From a checkpoint of a small image classifier.
Model: 12M parameters, 24-pixel images, arch nf_resnet, norm none_scaled_ws, activation leaky_relu, depths [3, 4, 6, 3], widths [48, 96, 192, 384].
Training: muon at rate 0.012, 20900 steps, held-out accuracy 98%.
Data: trained on stained colorectal tissue patches (NCT-CRC-HE-100K), 90422 training examples, 29.6 epochs.
Rows from block 2 of a small image classifier, named by matrix and row number. Rows with one number belong to one channel. Each number is 200 + 30 x the weight over its row's rms, rounded and kept within 0 to 999. All counts start at 0. After the name is the row's rms in percent of the matrix's.
After each channel's rows are labels from the 100 images, of 14976, where the channel reaches its highest value: "responds to" is what is common among them; "colour at peak" is the nearest of a few named colours to the mean colour under the peak. Only what is clearly more common there than usual is listed. The data: stained colorectal tissue patches (NCT-CRC-HE-100K). In brackets: how many of the 100, against the usual share in percent.
# convs0: first 3x3 conv (model.blocks.2.convs.0.weight, 48x48x3x3, standardized in use, each kernel summed), inputs 0-47
# convs1: second 3x3 conv (model.blocks.2.convs.1.weight, 48x48x3x3, standardized in use, transposed, each kernel summed), outputs 0-47

convs0.3,077,177,235,170,256,195,206,169,165,183,173,220,207,196,227,196,208,279,259,175,226,151,181,194,206,248,208,224,132,228,204,213,224,199,239,209,241,209,173,211,213,203,219,204,145,158,217,199,215
convs1.3,073,200,166,181,216,252,207,243,170,213,187,213,142,230,205,197,178,185,219,236,244,211,232,241,220,201,155,208,155,235,210,212,172,248,264,176,192,229,187,201,287,188,190,179,196,196,223,183,190
responds to: tissue: lymphocytes (54 vs 11.2)
colour at peak: brown (59 vs 11.8)

convs0.36,109,208,220,211,196,260,214,178,206,199,189,172,130,189,239,171,181,240,184,199,144,203,217,218,168,217,173,243,180,198,221,182,253,245,217,171,192,236,224,214,173,188,128,205,196,217,216,136,197
convs1.36,109,198,143,209,224,184,190,232,253,195,245,274,216,205,221,192,210,226,248,253,168,198,208,155,238,226,244,171,170,216,213,235,226,204,172,241,222,178,215,255,192,180,201,168,227,207,185,181,211
responds to: tissue: smooth muscle (62 vs 13.4)
colour at peak: brown (82 vs 11.8)

convs0.4,140,210,201,154,196,241,275,249,203,218,180,198,147,240,219,214,213,214,234,207,234,183,232,199,226,159,195,205,219,121,223,153,180,192,195,180,199,197,197,208,198,215,217,216,193,140,134,195,194
convs1.4,130,190,250,233,209,190,185,179,234,204,180,186,207,166,209,139,170,159,135,175,173,226,127,181,179,171,162,198,235,138,194,220,204,188,208,200,172,207,198,187,189,161,159,219,170,220,184,235,158
responds to: tissue: mucus (33 vs 9)
colour at peak: brown (35 vs 11.8)

convs0.19,131,225,221,188,168,191,283,177,224,176,195,249,177,224,256,188,206,251,230,234,230,162,203,228,172,152,232,215,175,219,224,187,162,166,223,171,198,173,208,198,231,193,161,181,193,154,207,161,185
convs1.19,123,204,252,230,201,194,161,274,204,224,214,171,179,235,187,199,238,199,189,206,208,230,170,213,210,142,255,211,197,158,187,159,201,186,176,248,164,196,163,180,181,178,162,161,200,224,135,205,183
responds to: tissue: tumour epithelium (39 vs 14.9)
colour at peak: brown (58 vs 11.8)

convs0.41,106,200,202,201,206,223,208,194,198,140,202,207,202,175,188,175,169,206,207,246,243,167,239,205,257,165,198,183,147,198,237,264,143,174,209,150,201,200,237,213,209,253,173,194,158,238,166,193,225
convs1.41,103,200,146,244,245,150,251,201,172,187,192,212,227,191,215,196,213,206,197,220,163,230,198,166,168,229,218,218,150,143,218,245,182,167,208,246,176,219,178,164,182,208,216,232,248,228,217,148,217
responds to: tissue: lymphocytes (51 vs 11.2)
colour at peak: grey (50 vs 19.2); brown (33 vs 11.8)

convs0.10,071,96,223,209,172,209,230,164,219,160,157,201,206,221,239,234,182,247,250,214,205,197,172,218,187,163,186,187,182,163,216,163,257,209,206,187,198,233,201,196,221,182,185,216,197,145,224,202,228
convs1.10,091,181,163,148,177,247,160,193,168,240,188,171,158,195,186,148,198,171,202,199,186,158,218,235,199,144,217,154,177,216,177,200,206,177,191,132,178,196,183,195,235,151,171,217,191,196,149,236,195
responds to: tissue: lymphocytes (98 vs 11.2)
colour at peak: brown (55 vs 11.8)

convs0.37,089,189,218,231,222,255,183,162,182,249,208,220,148,202,230,124,163,257,207,172,183,188,210,235,247,237,207,236,175,153,202,200,215,195,200,152,199,209,164,229,178,204,196,160,214,190,183,181,237
convs1.37,091,212,235,250,243,156,232,194,162,174,219,143,234,152,183,158,199,164,160,166,232,215,193,242,178,185,200,172,203,203,130,238,194,230,177,160,194,234,212,168,193,197,214,177,191,158,203,180,197
responds to: tissue: lymphocytes (84 vs 11.2)
colour at peak: grey (45 vs 19.2)

convs0.28,180,187,225,186,185,189,215,202,188,143,160,200,188,195,219,182,202,196,186,221,199,189,241,204,268,128,204,188,203,236,246,204,125,215,211,167,217,151,268,230,188,223,200,177,156,204,235,212,214
convs1.28,175,205,179,251,215,200,215,204,243,168,185,169,201,200,219,236,151,182,229,194,234,189,189,177,149,222,201,249,144,181,208,234,235,164,179,251,195,207,147,200,217,189,221,197,229,202,181,127,152
responds to: tissue: smooth muscle (56 vs 13.4)
colour at peak: brown (47 vs 11.8)

convs0.8,093,189,225,169,201,248,234,174,171,187,194,224,216,177,189,195,195,216,257,234,184,173,171,181,315,195,207,213,176,177,220,149,173,190,199,177,176,206,239,184,225,226,187,206,214,198,181,137,223
convs1.8,087,160,252,186,200,177,206,148,202,222,170,245,250,216,183,206,234,217,201,141,264,226,206,180,200,220,154,189,236,197,210,211,188,194,176,247,215,237,200,208,191,208,169,245,227,233,230,230,257
responds to: tissue: debris (36 vs 11.1)
colour at peak: grey (42 vs 19.2); brown (41 vs 11.8)

convs0.47,067,159,254,203,183,237,184,210,175,161,248,217,165,219,249,201,194,232,207,198,159,192,191,206,222,189,161,278,143,172,207,162,193,220,227,166,199,230,187,186,256,211,203,171,159,200,199,173,233
convs1.47,107,217,199,205,210,251,205,195,197,263,186,243,248,196,181,226,208,229,203,264,205,211,239,255,259,254,182,207,193,215,239,206,227,260,223,220,208,193,211,254,211,221,173,208,219,201,232,216,230
responds to: tissue: lymphocytes (70 vs 11.2)
colour at peak: brown (38 vs 11.8)

convs0.31,130,183,189,188,206,216,239,228,199,173,188,230,187,159,209,199,182,236,249,241,196,154,256,209,155,104,211,211,151,207,242,203,224,176,208,222,203,224,182,194,228,245,153,198,169,205,169,193,202
convs1.31,114,160,242,227,183,166,205,169,180,220,186,200,173,264,167,156,272,200,212,177,214,226,197,191,182,161,191,281,243,204,159,183,209,201,241,200,203,198,162,177,181,213,163,248,214,211,218,206,194
responds to: tissue: tumour epithelium (36 vs 14.9)
colour at peak: purple (40 vs 2.4)

convs0.22,105,152,186,182,216,231,236,158,236,202,211,242,158,182,212,166,140,219,229,235,209,187,212,247,210,136,192,156,151,196,272,228,199,204,187,156,204,208,192,210,187,188,167,208,208,207,236,229,214
convs1.22,098,172,183,249,200,147,233,199,211,207,217,220,213,171,184,151,242,230,161,224,217,132,181,202,172,177,191,219,229,219,171,186,187,185,215,181,207,146,183,184,227,205,206,246,146,232,219,273,207
responds to: tissue: lymphocytes (56 vs 11.2)
colour at peak: grey (50 vs 19.2); brown (29 vs 11.8)

convs0.24,081,166,207,206,237,244,217,129,162,171,220,237,168,175,163,202,203,191,218,216,181,190,164,191,279,218,204,208,166,151,220,190,232,170,197,185,185,190,249,162,238,249,213,234,198,173,193,180,217
convs1.24,079,169,203,188,154,203,216,178,173,234,181,198,165,169,217,198,237,189,184,151,235,227,251,256,164,208,130,176,190,233,168,181,178,182,224,166,207,190,166,220,208,130,181,222,225,222,229,216,234
responds to: tissue: debris (39 vs 11.1); tissue: lymphocytes (39 vs 11.2)
colour at peak: grey (48 vs 19.2); brown (43 vs 11.8)