config = dict(
    targets=['tissue'],
    norm='none_scaled_ws',
    hidden_act='leaky_relu',
    residual_init='none',
    optimizer='muon',
    muon_scale='original',
    nesterov=True,
    ema_decay=0.995,
    magnitude_pruning=0.3,
    warmup_steps=1040,
)
Rows from block 11 of a small image classifier, named by matrix and row number. Rows with one number belong to one channel. Each number is 50 + 10 x the weight over its row's rms, rounded and kept within 0 to 99. All counts start at 0. After the name is the row's rms in percent of the matrix's.
After each channel's rows are labels from the 100 images, of 14976, where the channel reaches its highest value: "top examples" is what is common among them. Only what is clearly more common there than usual is listed. The data: stained colorectal tissue patches (NCT-CRC-HE-100K). In brackets: how many of the 100, against the usual share in percent.
# convs0: first 3x3 conv (model.blocks.11.convs.0.weight, 192x192x3x3, standardized in use, each kernel summed), inputs 0-95
# convs1: second 3x3 conv (model.blocks.11.convs.1.weight, 192x192x3x3, standardized in use, transposed, each kernel summed), outputs 0-95

convs0.105 104:62 48 65 44 38 52 45 43 62 44 57 50 40 59 60 48 44 31 67 55 46 59 36 50 44 49 45 50 70 46 66 68 38 59 32 40 68 49 43 62 61 65 47 28 47 62 63 60 43 57 48 36 45 59 46 61 60 41 57 53 55 51 48 52 45 59 58 48 63 49 57 56 35 34 54 44 50 29 49 73 57 42 63 48 47 54 37 49 85 54 65 52 54 65 39 42
convs1.105 087:61 53 50 63 56 54 58 44 48 60 46 48 43 60 38 49 41 42 45 60 63 47 54 48 49 57 50 50 42 40 60 54 45 74 78 63 40 46 51 33 46 36 62 59 48 46 54 58 57 59 55 50 38 39 22 53 49 48 55 43 47 47 42 99 44 46 52 47 47 42 57 47 42 45 57 56 51 59 44 66 55 64 42 32 42 39 44 60 50 43 48 50 53 53 66 43
top examples: tissue: mucus (41 vs 9); tissue: normal colon mucosa (33 vs 8.8)

convs0.74 168:54 45 47 46 41 54 42 40 60 43 50 55 32 47 50 51 30 30 60 51 44 40 60 65 62 41 50 49 50 53 51 55 59 47 78 48 54 45 43 23 30 46 58 74 48 47 52 51 46 42 49 54 40 40 50 47 52 45 50 43 57 53 53 28 40 52 40 47 76 41 47 45 74 63 46 48 60 37 51 42 60 52 43 59 49 46 68 51 73 67 46 52 33 47 54 58
convs1.74 185:54 43 50 50 71 44 50 78 55 55 58 68 34 40 32 43 68 44 43 44 46 50 51 39 38 57 61 47 43 45 41 43 43 49 50 42 38 53 44 58 35 60 38 54 57 54 45 49 57 60 53 40 71 41 48 41 44 38 23 50 54 55 47 53 45 40 45 46 30 44 47 41 57 53 60 59 38 61 43 65 69 44 59 40 57 39 60 49 52 41 55 51 57 48 60 48
top examples: tissue: smooth muscle (52 vs 13.4); tissue: normal colon mucosa (47 vs 8.8)

convs0.186 111:45 38 54 49 46 55 34 39 42 45 67 47 68 42 44 53 31 35 69 41 49 52 65 51 50 63 50 49 50 51 49 36 63 48 69 45 51 40 61 38 33 47 57 45 48 32 52 67 52 44 58 54 38 53 51 58 53 40 58 61 35 55 65 47 69 42 64 64 37 52 44 50 41 54 47 55 47 36 49 57 52 55 57 35 44 58 41 49 62 47 45 43 39 45 45 46
convs1.186 099:63 60 58 41 51 51 54 45 54 44 46 58 54 44 42 56 43 49 42 64 55 40 40 60 53 32 40 31 59 48 33 54 33 41 38 52 36 40 50 46 50 77 46 41 49 50 49 55 48 38 46 53 35 53 63 52 43 44 58 53 44 50 51 48 75 56 75 50 49 33 37 47 65 52 50 51 52 39 59 56 64 57 60 56 46 49 49 42 40 52 69 44 42 40 63 53
top examples: tissue: debris (87 vs 11.1)

convs0.130 087:48 46 55 56 39 57 34 48 54 43 58 65 37 54 60 43 44 45 51 62 52 37 50 50 56 47 15 27 45 55 40 59 43 59 60 55 59 57 43 52 57 43 48 44 63 47 29 57 65 48 50 48 45 44 36 50 52 43 49 47 54 47 58 37 57 50 47 75 44 55 53 48 40 50 63 61 53 22 48 65 54 34 36 50 46 59 59 55 36 64 66 60 42 62 40 50
convs1.130 081:49 53 69 38 49 48 42 34 37 46 55 49 49 44 62 53 63 52 60 49 41 50 42 48 51 66 63 71 48 76 45 57 32 65 53 49 24 41 62 66 53 54 56 51 53 43 44 50 40 42 59 62 49 20 44 49 65 53 54 54 53 49 52 64 51 46 45 48 56 51 51 50 66 38 70 44 48 67 59 32 42 70 33 60 61 64 51 52 48 59 54 59 42 33 46 46
top examples: tissue: adipose tissue (39 vs 10.3)

convs0.181 092:48 33 49 60 48 48 53 34 58 37 49 36 58 54 62 43 57 37 61 49 55 31 57 61 56 66 45 50 37 79 63 61 33 48 60 48 57 40 52 56 43 36 55 69 56 78 53 50 63 40 53 56 29 53 45 36 46 47 62 63 59 38 53 38 60 47 63 47 53 39 49 41 40 45 40 46 52 37 36 46 49 62 23 49 45 60 45 49 42 58 40 76 56 49 48 54
convs1.181 086:45 45 39 61 49 53 56 44 45 50 66 43 61 47 59 49 44 55 50 59 55 50 53 56 57 45 36 57 52 43 32 49 40 40 55 54 37 94 63 64 52 52 54 42 64 32 35 52 36 45 51 42 54 43 64 46 38 44 39 58 53 55 66 45 56 41 31 51 44 47 49 52 47 44 44 50 42 54 61 55 62 33 41 37 38 49 50 53 58 50 56 70 54 59 61 54
top examples: tissue: normal colon mucosa (96 vs 8.8)

convs0.169 103:42 45 53 39 59 53 48 55 44 47 49 43 45 53 44 51 37 48 41 42 52 56 46 99 71 40 02 52 47 58 46 59 52 51 40 52 47 49 51 45 49 49 53 61 51 56 65 49 52 57 51 60 41 45 46 55 52 34 58 57 58 46 55 44 61 41 56 59 66 43 47 47 45 40 51 45 50 48 50 59 47 45 26 47 42 61 51 44 45 53 66 76 55 44 47 57
convs1.169 107:66 60 55 44 41 42 46 44 45 36 47 40 45 36 41 33 44 61 47 47 60 33 36 57 45 64 63 50 54 30 55 54 33 68 48 49 60 66 36 56 48 46 54 52 60 62 42 50 46 51 50 39 59 44 46 47 41 52 62 56 65 53 44 30 61 60 48 50 55 48 44 52 58 55 62 65 64 46 65 53 43 46 46 81 62 59 52 53 62 50 71 64 52 65 55 61
top examples: tissue: normal colon mucosa (99 vs 8.8)

convs0.35 082:58 50 61 55 38 38 61 28 42 57 53 50 56 61 52 56 50 31 59 51 54 52 54 60 56 59 48 36 62 40 49 67 35 44 65 56 42 41 46 60 87 62 59 49 60 49 54 49 51 61 57 50 50 53 45 47 58 70 63 52 45 50 52 33 41 59 34 52 52 51 54 33 47 58 51 58 53 53 37 61 54 57 37 38 79 53 41 54 60 52 51 59 44 54 54 56
convs1.35 080:47 44 59 51 54 51 47 59 55 60 57 50 39 57 44 52 37 50 43 59 43 53 33 52 44 37 40 52 39 45 54 52 68 48 43 46 36 46 32 44 46 28 41 45 48 46 59 25 38 64 52 40 47 35 08 49 42 44 54 52 56 65 46 51 52 44 48 49 56 37 59 57 25 48 43 65 58 47 52 49 51 44 59 39 48 69 52 78 54 43 24 42 50 44 45 49
top examples: tissue: mucus (27 vs 9)

convs0.116 099:34 46 52 33 54 48 53 62 43 52 58 59 47 44 45 45 46 61 54 40 38 51 47 35 58 46 37 48 45 67 55 64 44 56 32 63 49 46 50 37 27 53 49 38 51 61 57 60 52 57 55 57 48 47 47 48 47 66 33 85 54 39 56 25 59 55 46 54 68 64 50 59 40 46 46 61 48 25 40 52 51 56 46 44 65 63 43 54 48 62 78 48 58 54 39 43
convs1.116 083:62 52 71 44 46 41 58 40 43 55 27 49 73 49 56 48 72 52 47 53 46 60 56 52 48 59 48 64 62 45 41 37 47 62 33 42 58 31 45 46 50 41 56 62 57 37 60 48 54 43 47 37 65 49 53 47 46 53 47 54 39 56 49 56 50 47 57 55 70 52 47 55 44 47 51 59 39 71 56 46 40 39 61 47 46 43 58 40 48 59 67 54 39 48 47 37
top examples: tissue: debris (53 vs 11.1)

convs0.3 086:33 43 68 61 70 53 44 39 38 31 54 52 64 33 46 47 52 48 58 58 51 45 55 47 44 48 45 40 57 36 58 52 62 47 54 50 47 43 52 40 53 53 42 35 60 61 65 53 61 47 57 41 53 43 77 43 70 42 43 51 51 53 51 41 53 29 49 42 50 41 50 57 53 34 42 66 54 20 58 51 54 39 55 22 51 66 55 49 52 39 54 58 44 53 57 58
convs1.3 096:64 42 37 47 33 44 59 47 47 36 51 37 55 55 51 56 40 34 48 48 60 48 40 53 47 56 50 49 36 63 55 49 60 70 72 44 46 53 50 47 38 44 69 39 45 62 56 67 44 64 57 48 59 36 85 52 42 43 37 45 32 54 42 38 64 50 58 52 48 65 56 47 56 52 66 45 58 50 44 31 51 53 48 47 57 55 37 46 30 53 59 41 21 42 31 47
top examples: tissue: tumour epithelium (71 vs 14.9)

convs0.72 099:58 46 56 56 39 52 48 34 55 61 57 57 34 62 48 53 73 32 40 45 50 34 47 38 61 53 35 52 42 73 34 46 38 54 52 53 39 53 59 38 40 70 65 46 59 63 34 70 51 50 55 50 38 26 30 43 61 44 47 48 51 59 48 58 45 54 53 36 35 51 61 51 45 52 36 57 41 61 47 46 63 64 61 47 44 53 47 47 52 63 37 59 61 56 37 49
convs1.72 100:36 58 67 49 40 47 51 42 43 32 62 38 44 29 40 61 46 54 62 53 54 63 35 47 54 62 54 53 46 50 60 56 47 48 49 49 61 39 36 58 41 54 49 56 44 52 77 39 58 52 54 55 47 36 41 43 58 44 52 54 51 80 59 62 32 40 65 73 44 51 46 41 45 52 42 45 46 14 49 63 62 35 41 46 49 53 40 37 46 49 56 51 50 30 41 48
top examples: tissue: cancer-associated stroma (32 vs 10.6)

convs0.14 095:52 45 42 50 60 49 43 42 55 49 50 40 47 64 54 47 36 67 59 53 55 34 60 48 57 30 38 50 49 45 33 43 62 54 73 46 52 49 45 48 35 47 52 56 65 50 40 47 70 39 50 65 31 51 53 68 56 57 48 59 49 44 41 41 56 52 69 62 09 30 43 62 40 51 54 51 44 24 28 45 50 47 33 40 57 61 57 59 50 59 56 62 79 43 45 38
convs1.14 105:35 52 57 51 49 63 53 42 43 37 67 48 37 48 42 41 64 51 48 43 56 56 48 51 49 40 55 63 49 59 52 49 63 43 41 31 81 55 58 30 63 39 59 41 60 48 43 50 45 55 42 60 32 57 54 68 49 45 58 52 44 30 40 51 60 68 48 68 58 33 43 48 56 47 50 51 51 57 55 52 29 51 59 39 43 47 40 22 63 43 64 49 64 46 58 51
top examples: tissue: tumour epithelium (56 vs 14.9)

convs0.33 084:48 39 52 56 43 50 47 29 72 32 60 52 45 43 51 41 44 52 61 72 47 47 47 67 35 49 49 46 44 56 46 53 32 53 67 48 44 54 47 53 62 39 46 28 69 62 56 52 58 36 45 61 60 50 55 30 57 44 59 46 78 55 44 58 45 54 49 54 50 54 37 49 32 60 51 47 62 15 47 51 49 40 51 37 48 44 34 53 45 54 52 58 58 27 64 57
convs1.33 081:49 56 66 44 53 54 52 58 55 56 47 75 54 49 69 64 40 55 44 49 50 53 45 64 61 54 68 52 64 60 55 51 68 49 52 55 54 74 49 46 58 55 45 78 59 44 45 38 54 51 37 50 48 41 64 66 38 53 48 54 55 31 62 62 53 57 45 38 69 53 50 70 42 47 70 62 54 50 51 48 36 44 62 66 45 57 56 57 45 66 71 53 53 64 48 58
top examples: tissue: smooth muscle (32 vs 13.4)

convs0.88 097:53 48 42 52 69 56 64 45 61 73 58 39 39 49 47 55 35 47 58 36 49 42 49 75 49 57 34 63 49 65 35 56 39 61 43 61 52 45 52 49 32 57 45 40 55 62 40 53 49 56 58 52 50 54 58 43 55 41 67 49 50 64 54 33 73 46 50 61 27 58 59 48 26 52 54 55 52 36 34 76 69 55 58 48 60 57 25 57 50 43 39 63 57 44 51 44
convs1.88 092:41 63 43 54 21 53 44 50 44 52 58 38 55 54 56 42 52 43 42 55 53 49 50 52 48 45 39 60 62 65 62 52 64 39 57 63 66 50 58 35 45 51 52 64 61 40 72 42 51 44 61 45 49 72 64 55 47 47 68 62 47 38 49 47 38 50 50 73 37 40 42 55 59 48 49 25 61 57 60 53 39 48 51 35 58 56 40 56 57 56 41 40 63 69 43 69
top examples: tissue: tumour epithelium (36 vs 14.9); tissue: normal colon mucosa (34 vs 8.8)

convs0.104 088:49 68 55 53 66 63 52 23 57 49 65 52 39 56 31 65 42 56 54 66 46 43 54 36 47 43 51 55 50 48 30 50 34 44 60 54 60 52 54 46 57 56 65 34 43 46 50 49 41 33 48 50 36 53 45 45 54 43 45 50 51 51 47 68 44 51 58 37 26 57 46 63 90 30 57 48 43 41 51 45 47 56 36 72 44 52 53 48 62 61 41 55 44 59 56 41
convs1.104 100:36 28 60 51 45 50 46 59 59 47 42 47 47 45 50 74 42 62 70 48 46 47 44 69 47 57 57 43 54 40 40 38 50 49 37 44 38 53 46 53 51 42 42 38 55 67 47 63 63 32 45 48 53 45 40 59 55 29 51 58 51 49 58 38 45 62 78 41 55 49 36 39 43 50 53 66 40 45 45 47 69 50 53 57 43 53 63 51 47 44 51 54 63 32 40 42
top examples: tissue: lymphocytes (28 vs 11.2)

convs0.137 095:46 54 51 53 43 57 35 30 53 56 49 53 43 50 45 48 44 43 56 45 54 35 48 56 50 62 47 57 60 51 49 48 54 54 52 59 40 48 53 34 52 59 67 50 43 51 46 52 59 47 45 50 43 64 30 48 52 56 46 41 41 47 47 54 43 42 70 43 22 48 63 48 48 51 51 55 59 68 62 40 51 58 82 75 42 57 23 50 54 51 19 48 50 50 49 46
convs1.137 081:31 51 66 51 63 43 59 45 52 58 41 50 23 22 51 48 65 55 28 61 63 48 59 50 59 46 44 49 46 55 68 56 48 48 20 44 54 52 24 62 50 65 63 62 51 51 43 40 54 43 48 42 57 33 51 55 52 72 44 52 39 46 60 86 53 53 60 52 60 70 42 54 44 44 53 47 53 39 48 50 55 56 50 53 55 51 51 58 68 50 73 59 46 36 64 65
top examples: tissue: cancer-associated stroma (28 vs 10.6)

convs0.89 124:70 50 55 48 42 51 51 57 36 43 51 59 50 49 54 44 47 35 54 58 45 55 60 62 52 59 49 48 56 92 31 50 49 64 34 50 30 62 51 44 35 42 45 32 61 41 53 48 54 57 50 49 24 38 28 58 47 53 58 47 61 48 58 55 67 47 61 44 59 49 46 54 53 26 53 59 52 47 65 56 45 47 40 41 49 56 45 42 65 51 86 53 53 42 45 47
convs1.89 094:55 65 57 48 66 48 53 30 37 41 36 41 46 35 43 38 29 56 42 42 66 55 50 55 50 51 51 38 52 44 67 51 41 48 52 52 38 42 49 29 57 52 57 57 60 39 40 54 39 55 39 54 52 49 44 53 44 58 39 58 39 46 52 40 82 52 57 62 64 38 53 35 51 56 60 36 63 41 61 46 50 50 39 52 48 47 57 47 42 34 51 41 48 61 31 52
top examples: tissue: debris (77 vs 11.1)

convs0.39 091:45 35 44 41 43 53 41 34 48 51 62 39 40 59 62 40 30 48 46 52 51 48 59 37 59 52 45 65 46 48 43 51 41 49 50 50 75 69 46 54 48 50 63 42 59 57 35 56 58 40 48 50 38 37 35 54 56 74 67 66 49 47 52 45 40 29 20 50 38 60 69 55 53 56 46 55 55 50 53 46 47 63 45 45 35 62 58 46 26 57 44 51 44 45 59 48
convs1.39 076:57 52 48 49 56 55 55 47 54 42 44 61 40 41 53 71 47 45 51 49 40 61 54 39 60 45 50 47 49 49 54 45 62 49 34 47 41 47 48 79 42 50 52 73 37 53 54 25 75 30 54 35 46 56 58 42 64 82 32 69 54 58 45 32 47 34 36 36 57 62 43 46 63 49 51 51 44 28 55 58 59 42 65 46 46 53 27 53 33 51 35 30 41 49 47 68
top examples: tissue: lymphocytes (82 vs 11.2)

convs0.168 082:41 35 51 39 49 54 48 23 42 63 67 47 57 61 46 45 58 78 58 59 38 62 57 56 45 45 38 36 59 57 51 59 43 54 45 59 49 66 45 42 49 64 42 43 49 56 60 44 51 60 74 41 61 52 49 41 42 48 57 51 51 41 65 40 56 45 50 50 42 44 45 62 77 45 52 42 56 29 52 42 51 42 62 54 63 71 56 54 58 49 47 59 51 37 58 44
convs1.168 086:60 55 44 49 54 55 60 47 56 36 51 34 65 32 56 47 39 23 62 55 49 51 47 45 57 50 53 64 47 61 55 51 37 55 51 56 50 60 44 40 67 38 49 43 49 57 51 49 54 47 63 53 36 65 40 57 53 56 55 57 43 81 51 42 57 54 52 76 43 63 78 63 73 49 57 42 47 62 37 50 60 55 36 55 56 28 58 54 46 57 47 55 52 53 55 59
top examples: tissue: mucus (30 vs 9)

convs0.49 104:63 61 50 57 54 57 49 34 52 25 57 53 54 48 37 51 49 59 57 61 51 37 61 49 60 39 43 48 59 42 36 59 69 64 58 53 54 53 50 62 46 43 46 53 52 38 60 48 50 42 61 49 29 42 27 46 56 21 38 36 50 53 55 58 33 67 60 61 46 55 46 55 45 43 57 53 57 73 58 59 46 55 34 34 47 64 52 62 63 50 85 58 45 39 45 52
convs1.49 105:35 51 52 46 47 55 40 43 40 43 49 59 46 53 30 56 48 44 65 49 49 48 55 58 64 56 58 61 46 54 49 52 41 68 51 65 46 38 57 42 46 54 75 44 52 59 40 50 50 57 55 62 52 51 49 53 57 49 61 44 44 42 57 65 62 60 38 52 73 58 61 51 39 39 47 53 49 53 54 38 55 56 58 76 53 58 62 49 40 37 71 61 25 48 55 54
top examples: tissue: debris (38 vs 11.1)

convs0.172 096:39 33 55 55 46 45 47 20 48 29 59 35 49 46 48 56 48 45 43 37 56 56 36 66 53 43 38 42 43 40 56 61 33 57 35 58 54 45 70 57 55 44 55 55 60 46 48 61 59 38 49 59 22 45 38 62 62 53 57 49 44 61 51 34 52 73 56 44 70 46 53 37 34 45 41 48 56 47 67 70 48 49 47 66 45 49 54 56 47 58 24 51 41 45 57 51
convs1.172 077:55 49 43 37 49 40 35 52 47 48 63 60 47 57 39 40 44 46 53 67 51 38 52 48 63 48 47 68 39 35 44 56 43 55 55 34 54 51 74 66 57 61 53 49 50 43 45 32 52 55 65 53 57 28 30 46 43 54 31 55 62 56 54 49 57 48 43 35 67 62 70 55 58 39 50 29 38 43 44 61 60 49 42 67 42 46 62 50 42 51 30 43 61 65 59 46
top examples: tissue: lymphocytes (42 vs 11.2); tissue: normal colon mucosa (29 vs 8.8)

convs0.54 108:37 59 58 44 49 55 39 19 53 49 56 62 45 65 37 54 55 51 54 50 58 51 54 40 50 47 27 52 56 56 66 47 55 45 38 41 49 71 45 45 54 68 49 47 48 58 70 51 53 37 54 48 43 56 49 46 54 53 49 40 56 45 50 99 37 61 60 54 37 51 44 60 48 33 49 47 49 28 40 56 46 39 38 50 39 66 42 53 48 52 38 54 57 66 63 49
convs1.54 126:43 48 59 46 49 55 54 57 45 57 46 35 44 35 38 35 47 44 33 53 44 39 43 60 46 59 60 44 53 37 57 47 64 49 29 55 56 48 55 40 45 52 48 46 50 57 35 54 53 68 53 49 63 61 37 34 58 47 48 44 60 54 58 67 40 33 52 46 43 70 45 48 37 56 32 57 45 65 40 37 45 62 60 51 48 62 28 30 36 41 60 57 48 47 57 44
top examples: tissue: cancer-associated stroma (61 vs 10.6)

convs0.176 089:43 54 56 47 59 57 34 72 44 55 50 56 58 34 53 46 58 42 50 50 57 54 52 40 39 48 50 30 51 65 48 53 45 49 55 44 38 54 46 45 46 42 41 40 50 62 45 47 50 65 60 47 33 49 79 49 38 47 36 66 57 55 49 81 53 32 42 45 43 78 44 55 53 55 51 41 48 59 22 48 56 47 57 53 47 59 47 43 36 51 67 51 42 47 65 49
convs1.176 157:58 47 47 54 46 60 47 43 55 45 50 34 39 50 45 62 58 44 48 39 35 46 39 41 53 45 45 45 49 46 56 33 57 56 31 50 58 43 39 32 58 38 49 40 56 46 50 51 57 59 55 52 47 56 15 35 40 50 41 39 50 59 46 35 32 45 54 58 35 32 34 45 39 61 52 43 47 44 47 35 59 39 35 31 30 30 41 33 47 45 21 50 47 44 37 59
top examples: tissue: mucus (28 vs 9)

convs0.114 104:76 35 53 68 32 56 65 37 52 52 51 61 28 64 51 54 53 44 48 50 57 47 51 63 47 33 34 30 44 50 35 48 50 43 44 56 51 51 36 53 45 45 52 08 50 47 43 51 54 54 47 52 44 50 52 37 47 63 47 50 61 58 50 39 44 60 49 47 21 57 53 53 60 47 70 54 55 40 35 45 63 50 41 64 51 53 49 55 42 65 70 54 33 52 49 52
convs1.114 096:46 65 52 44 67 58 36 38 41 51 46 47 65 49 37 45 58 42 53 51 59 45 53 49 48 55 56 51 48 67 53 61 43 41 46 48 46 55 50 43 78 44 55 77 43 57 63 51 39 41 50 49 56 35 45 67 47 41 34 53 49 40 61 87 65 47 49 34 55 90 53 42 50 50 66 51 57 57 26 52 41 62 66 49 52 52 57 37 38 47 68 56 42 22 48 52
top examples: tissue: cancer-associated stroma (46 vs 10.6)

convs0.41 097:74 46 54 58 53 55 65 36 31 38 49 60 47 60 77 48 51 49 73 66 59 39 71 58 54 44 50 44 47 57 43 46 54 55 48 50 38 42 43 42 38 63 67 23 56 50 40 48 57 55 47 59 56 34 35 55 45 51 60 43 59 65 48 42 37 42 54 40 55 33 43 50 58 51 56 67 54 66 41 55 60 42 45 41 49 45 51 55 52 52 74 43 41 43 46 53
convs1.41 087:50 47 55 43 47 42 49 36 57 64 68 46 55 26 41 47 33 51 68 58 58 54 53 48 41 56 52 65 53 59 44 47 49 62 51 49 44 65 51 37 55 40 53 60 73 55 40 48 46 61 50 59 50 41 62 49 52 41 53 59 45 60 61 51 42 56 47 58 47 61 52 54 25 46 41 56 58 55 54 55 37 48 68 44 57 54 67 46 53 43 63 60 53 54 43 49
top examples: tissue: debris (61 vs 11.1)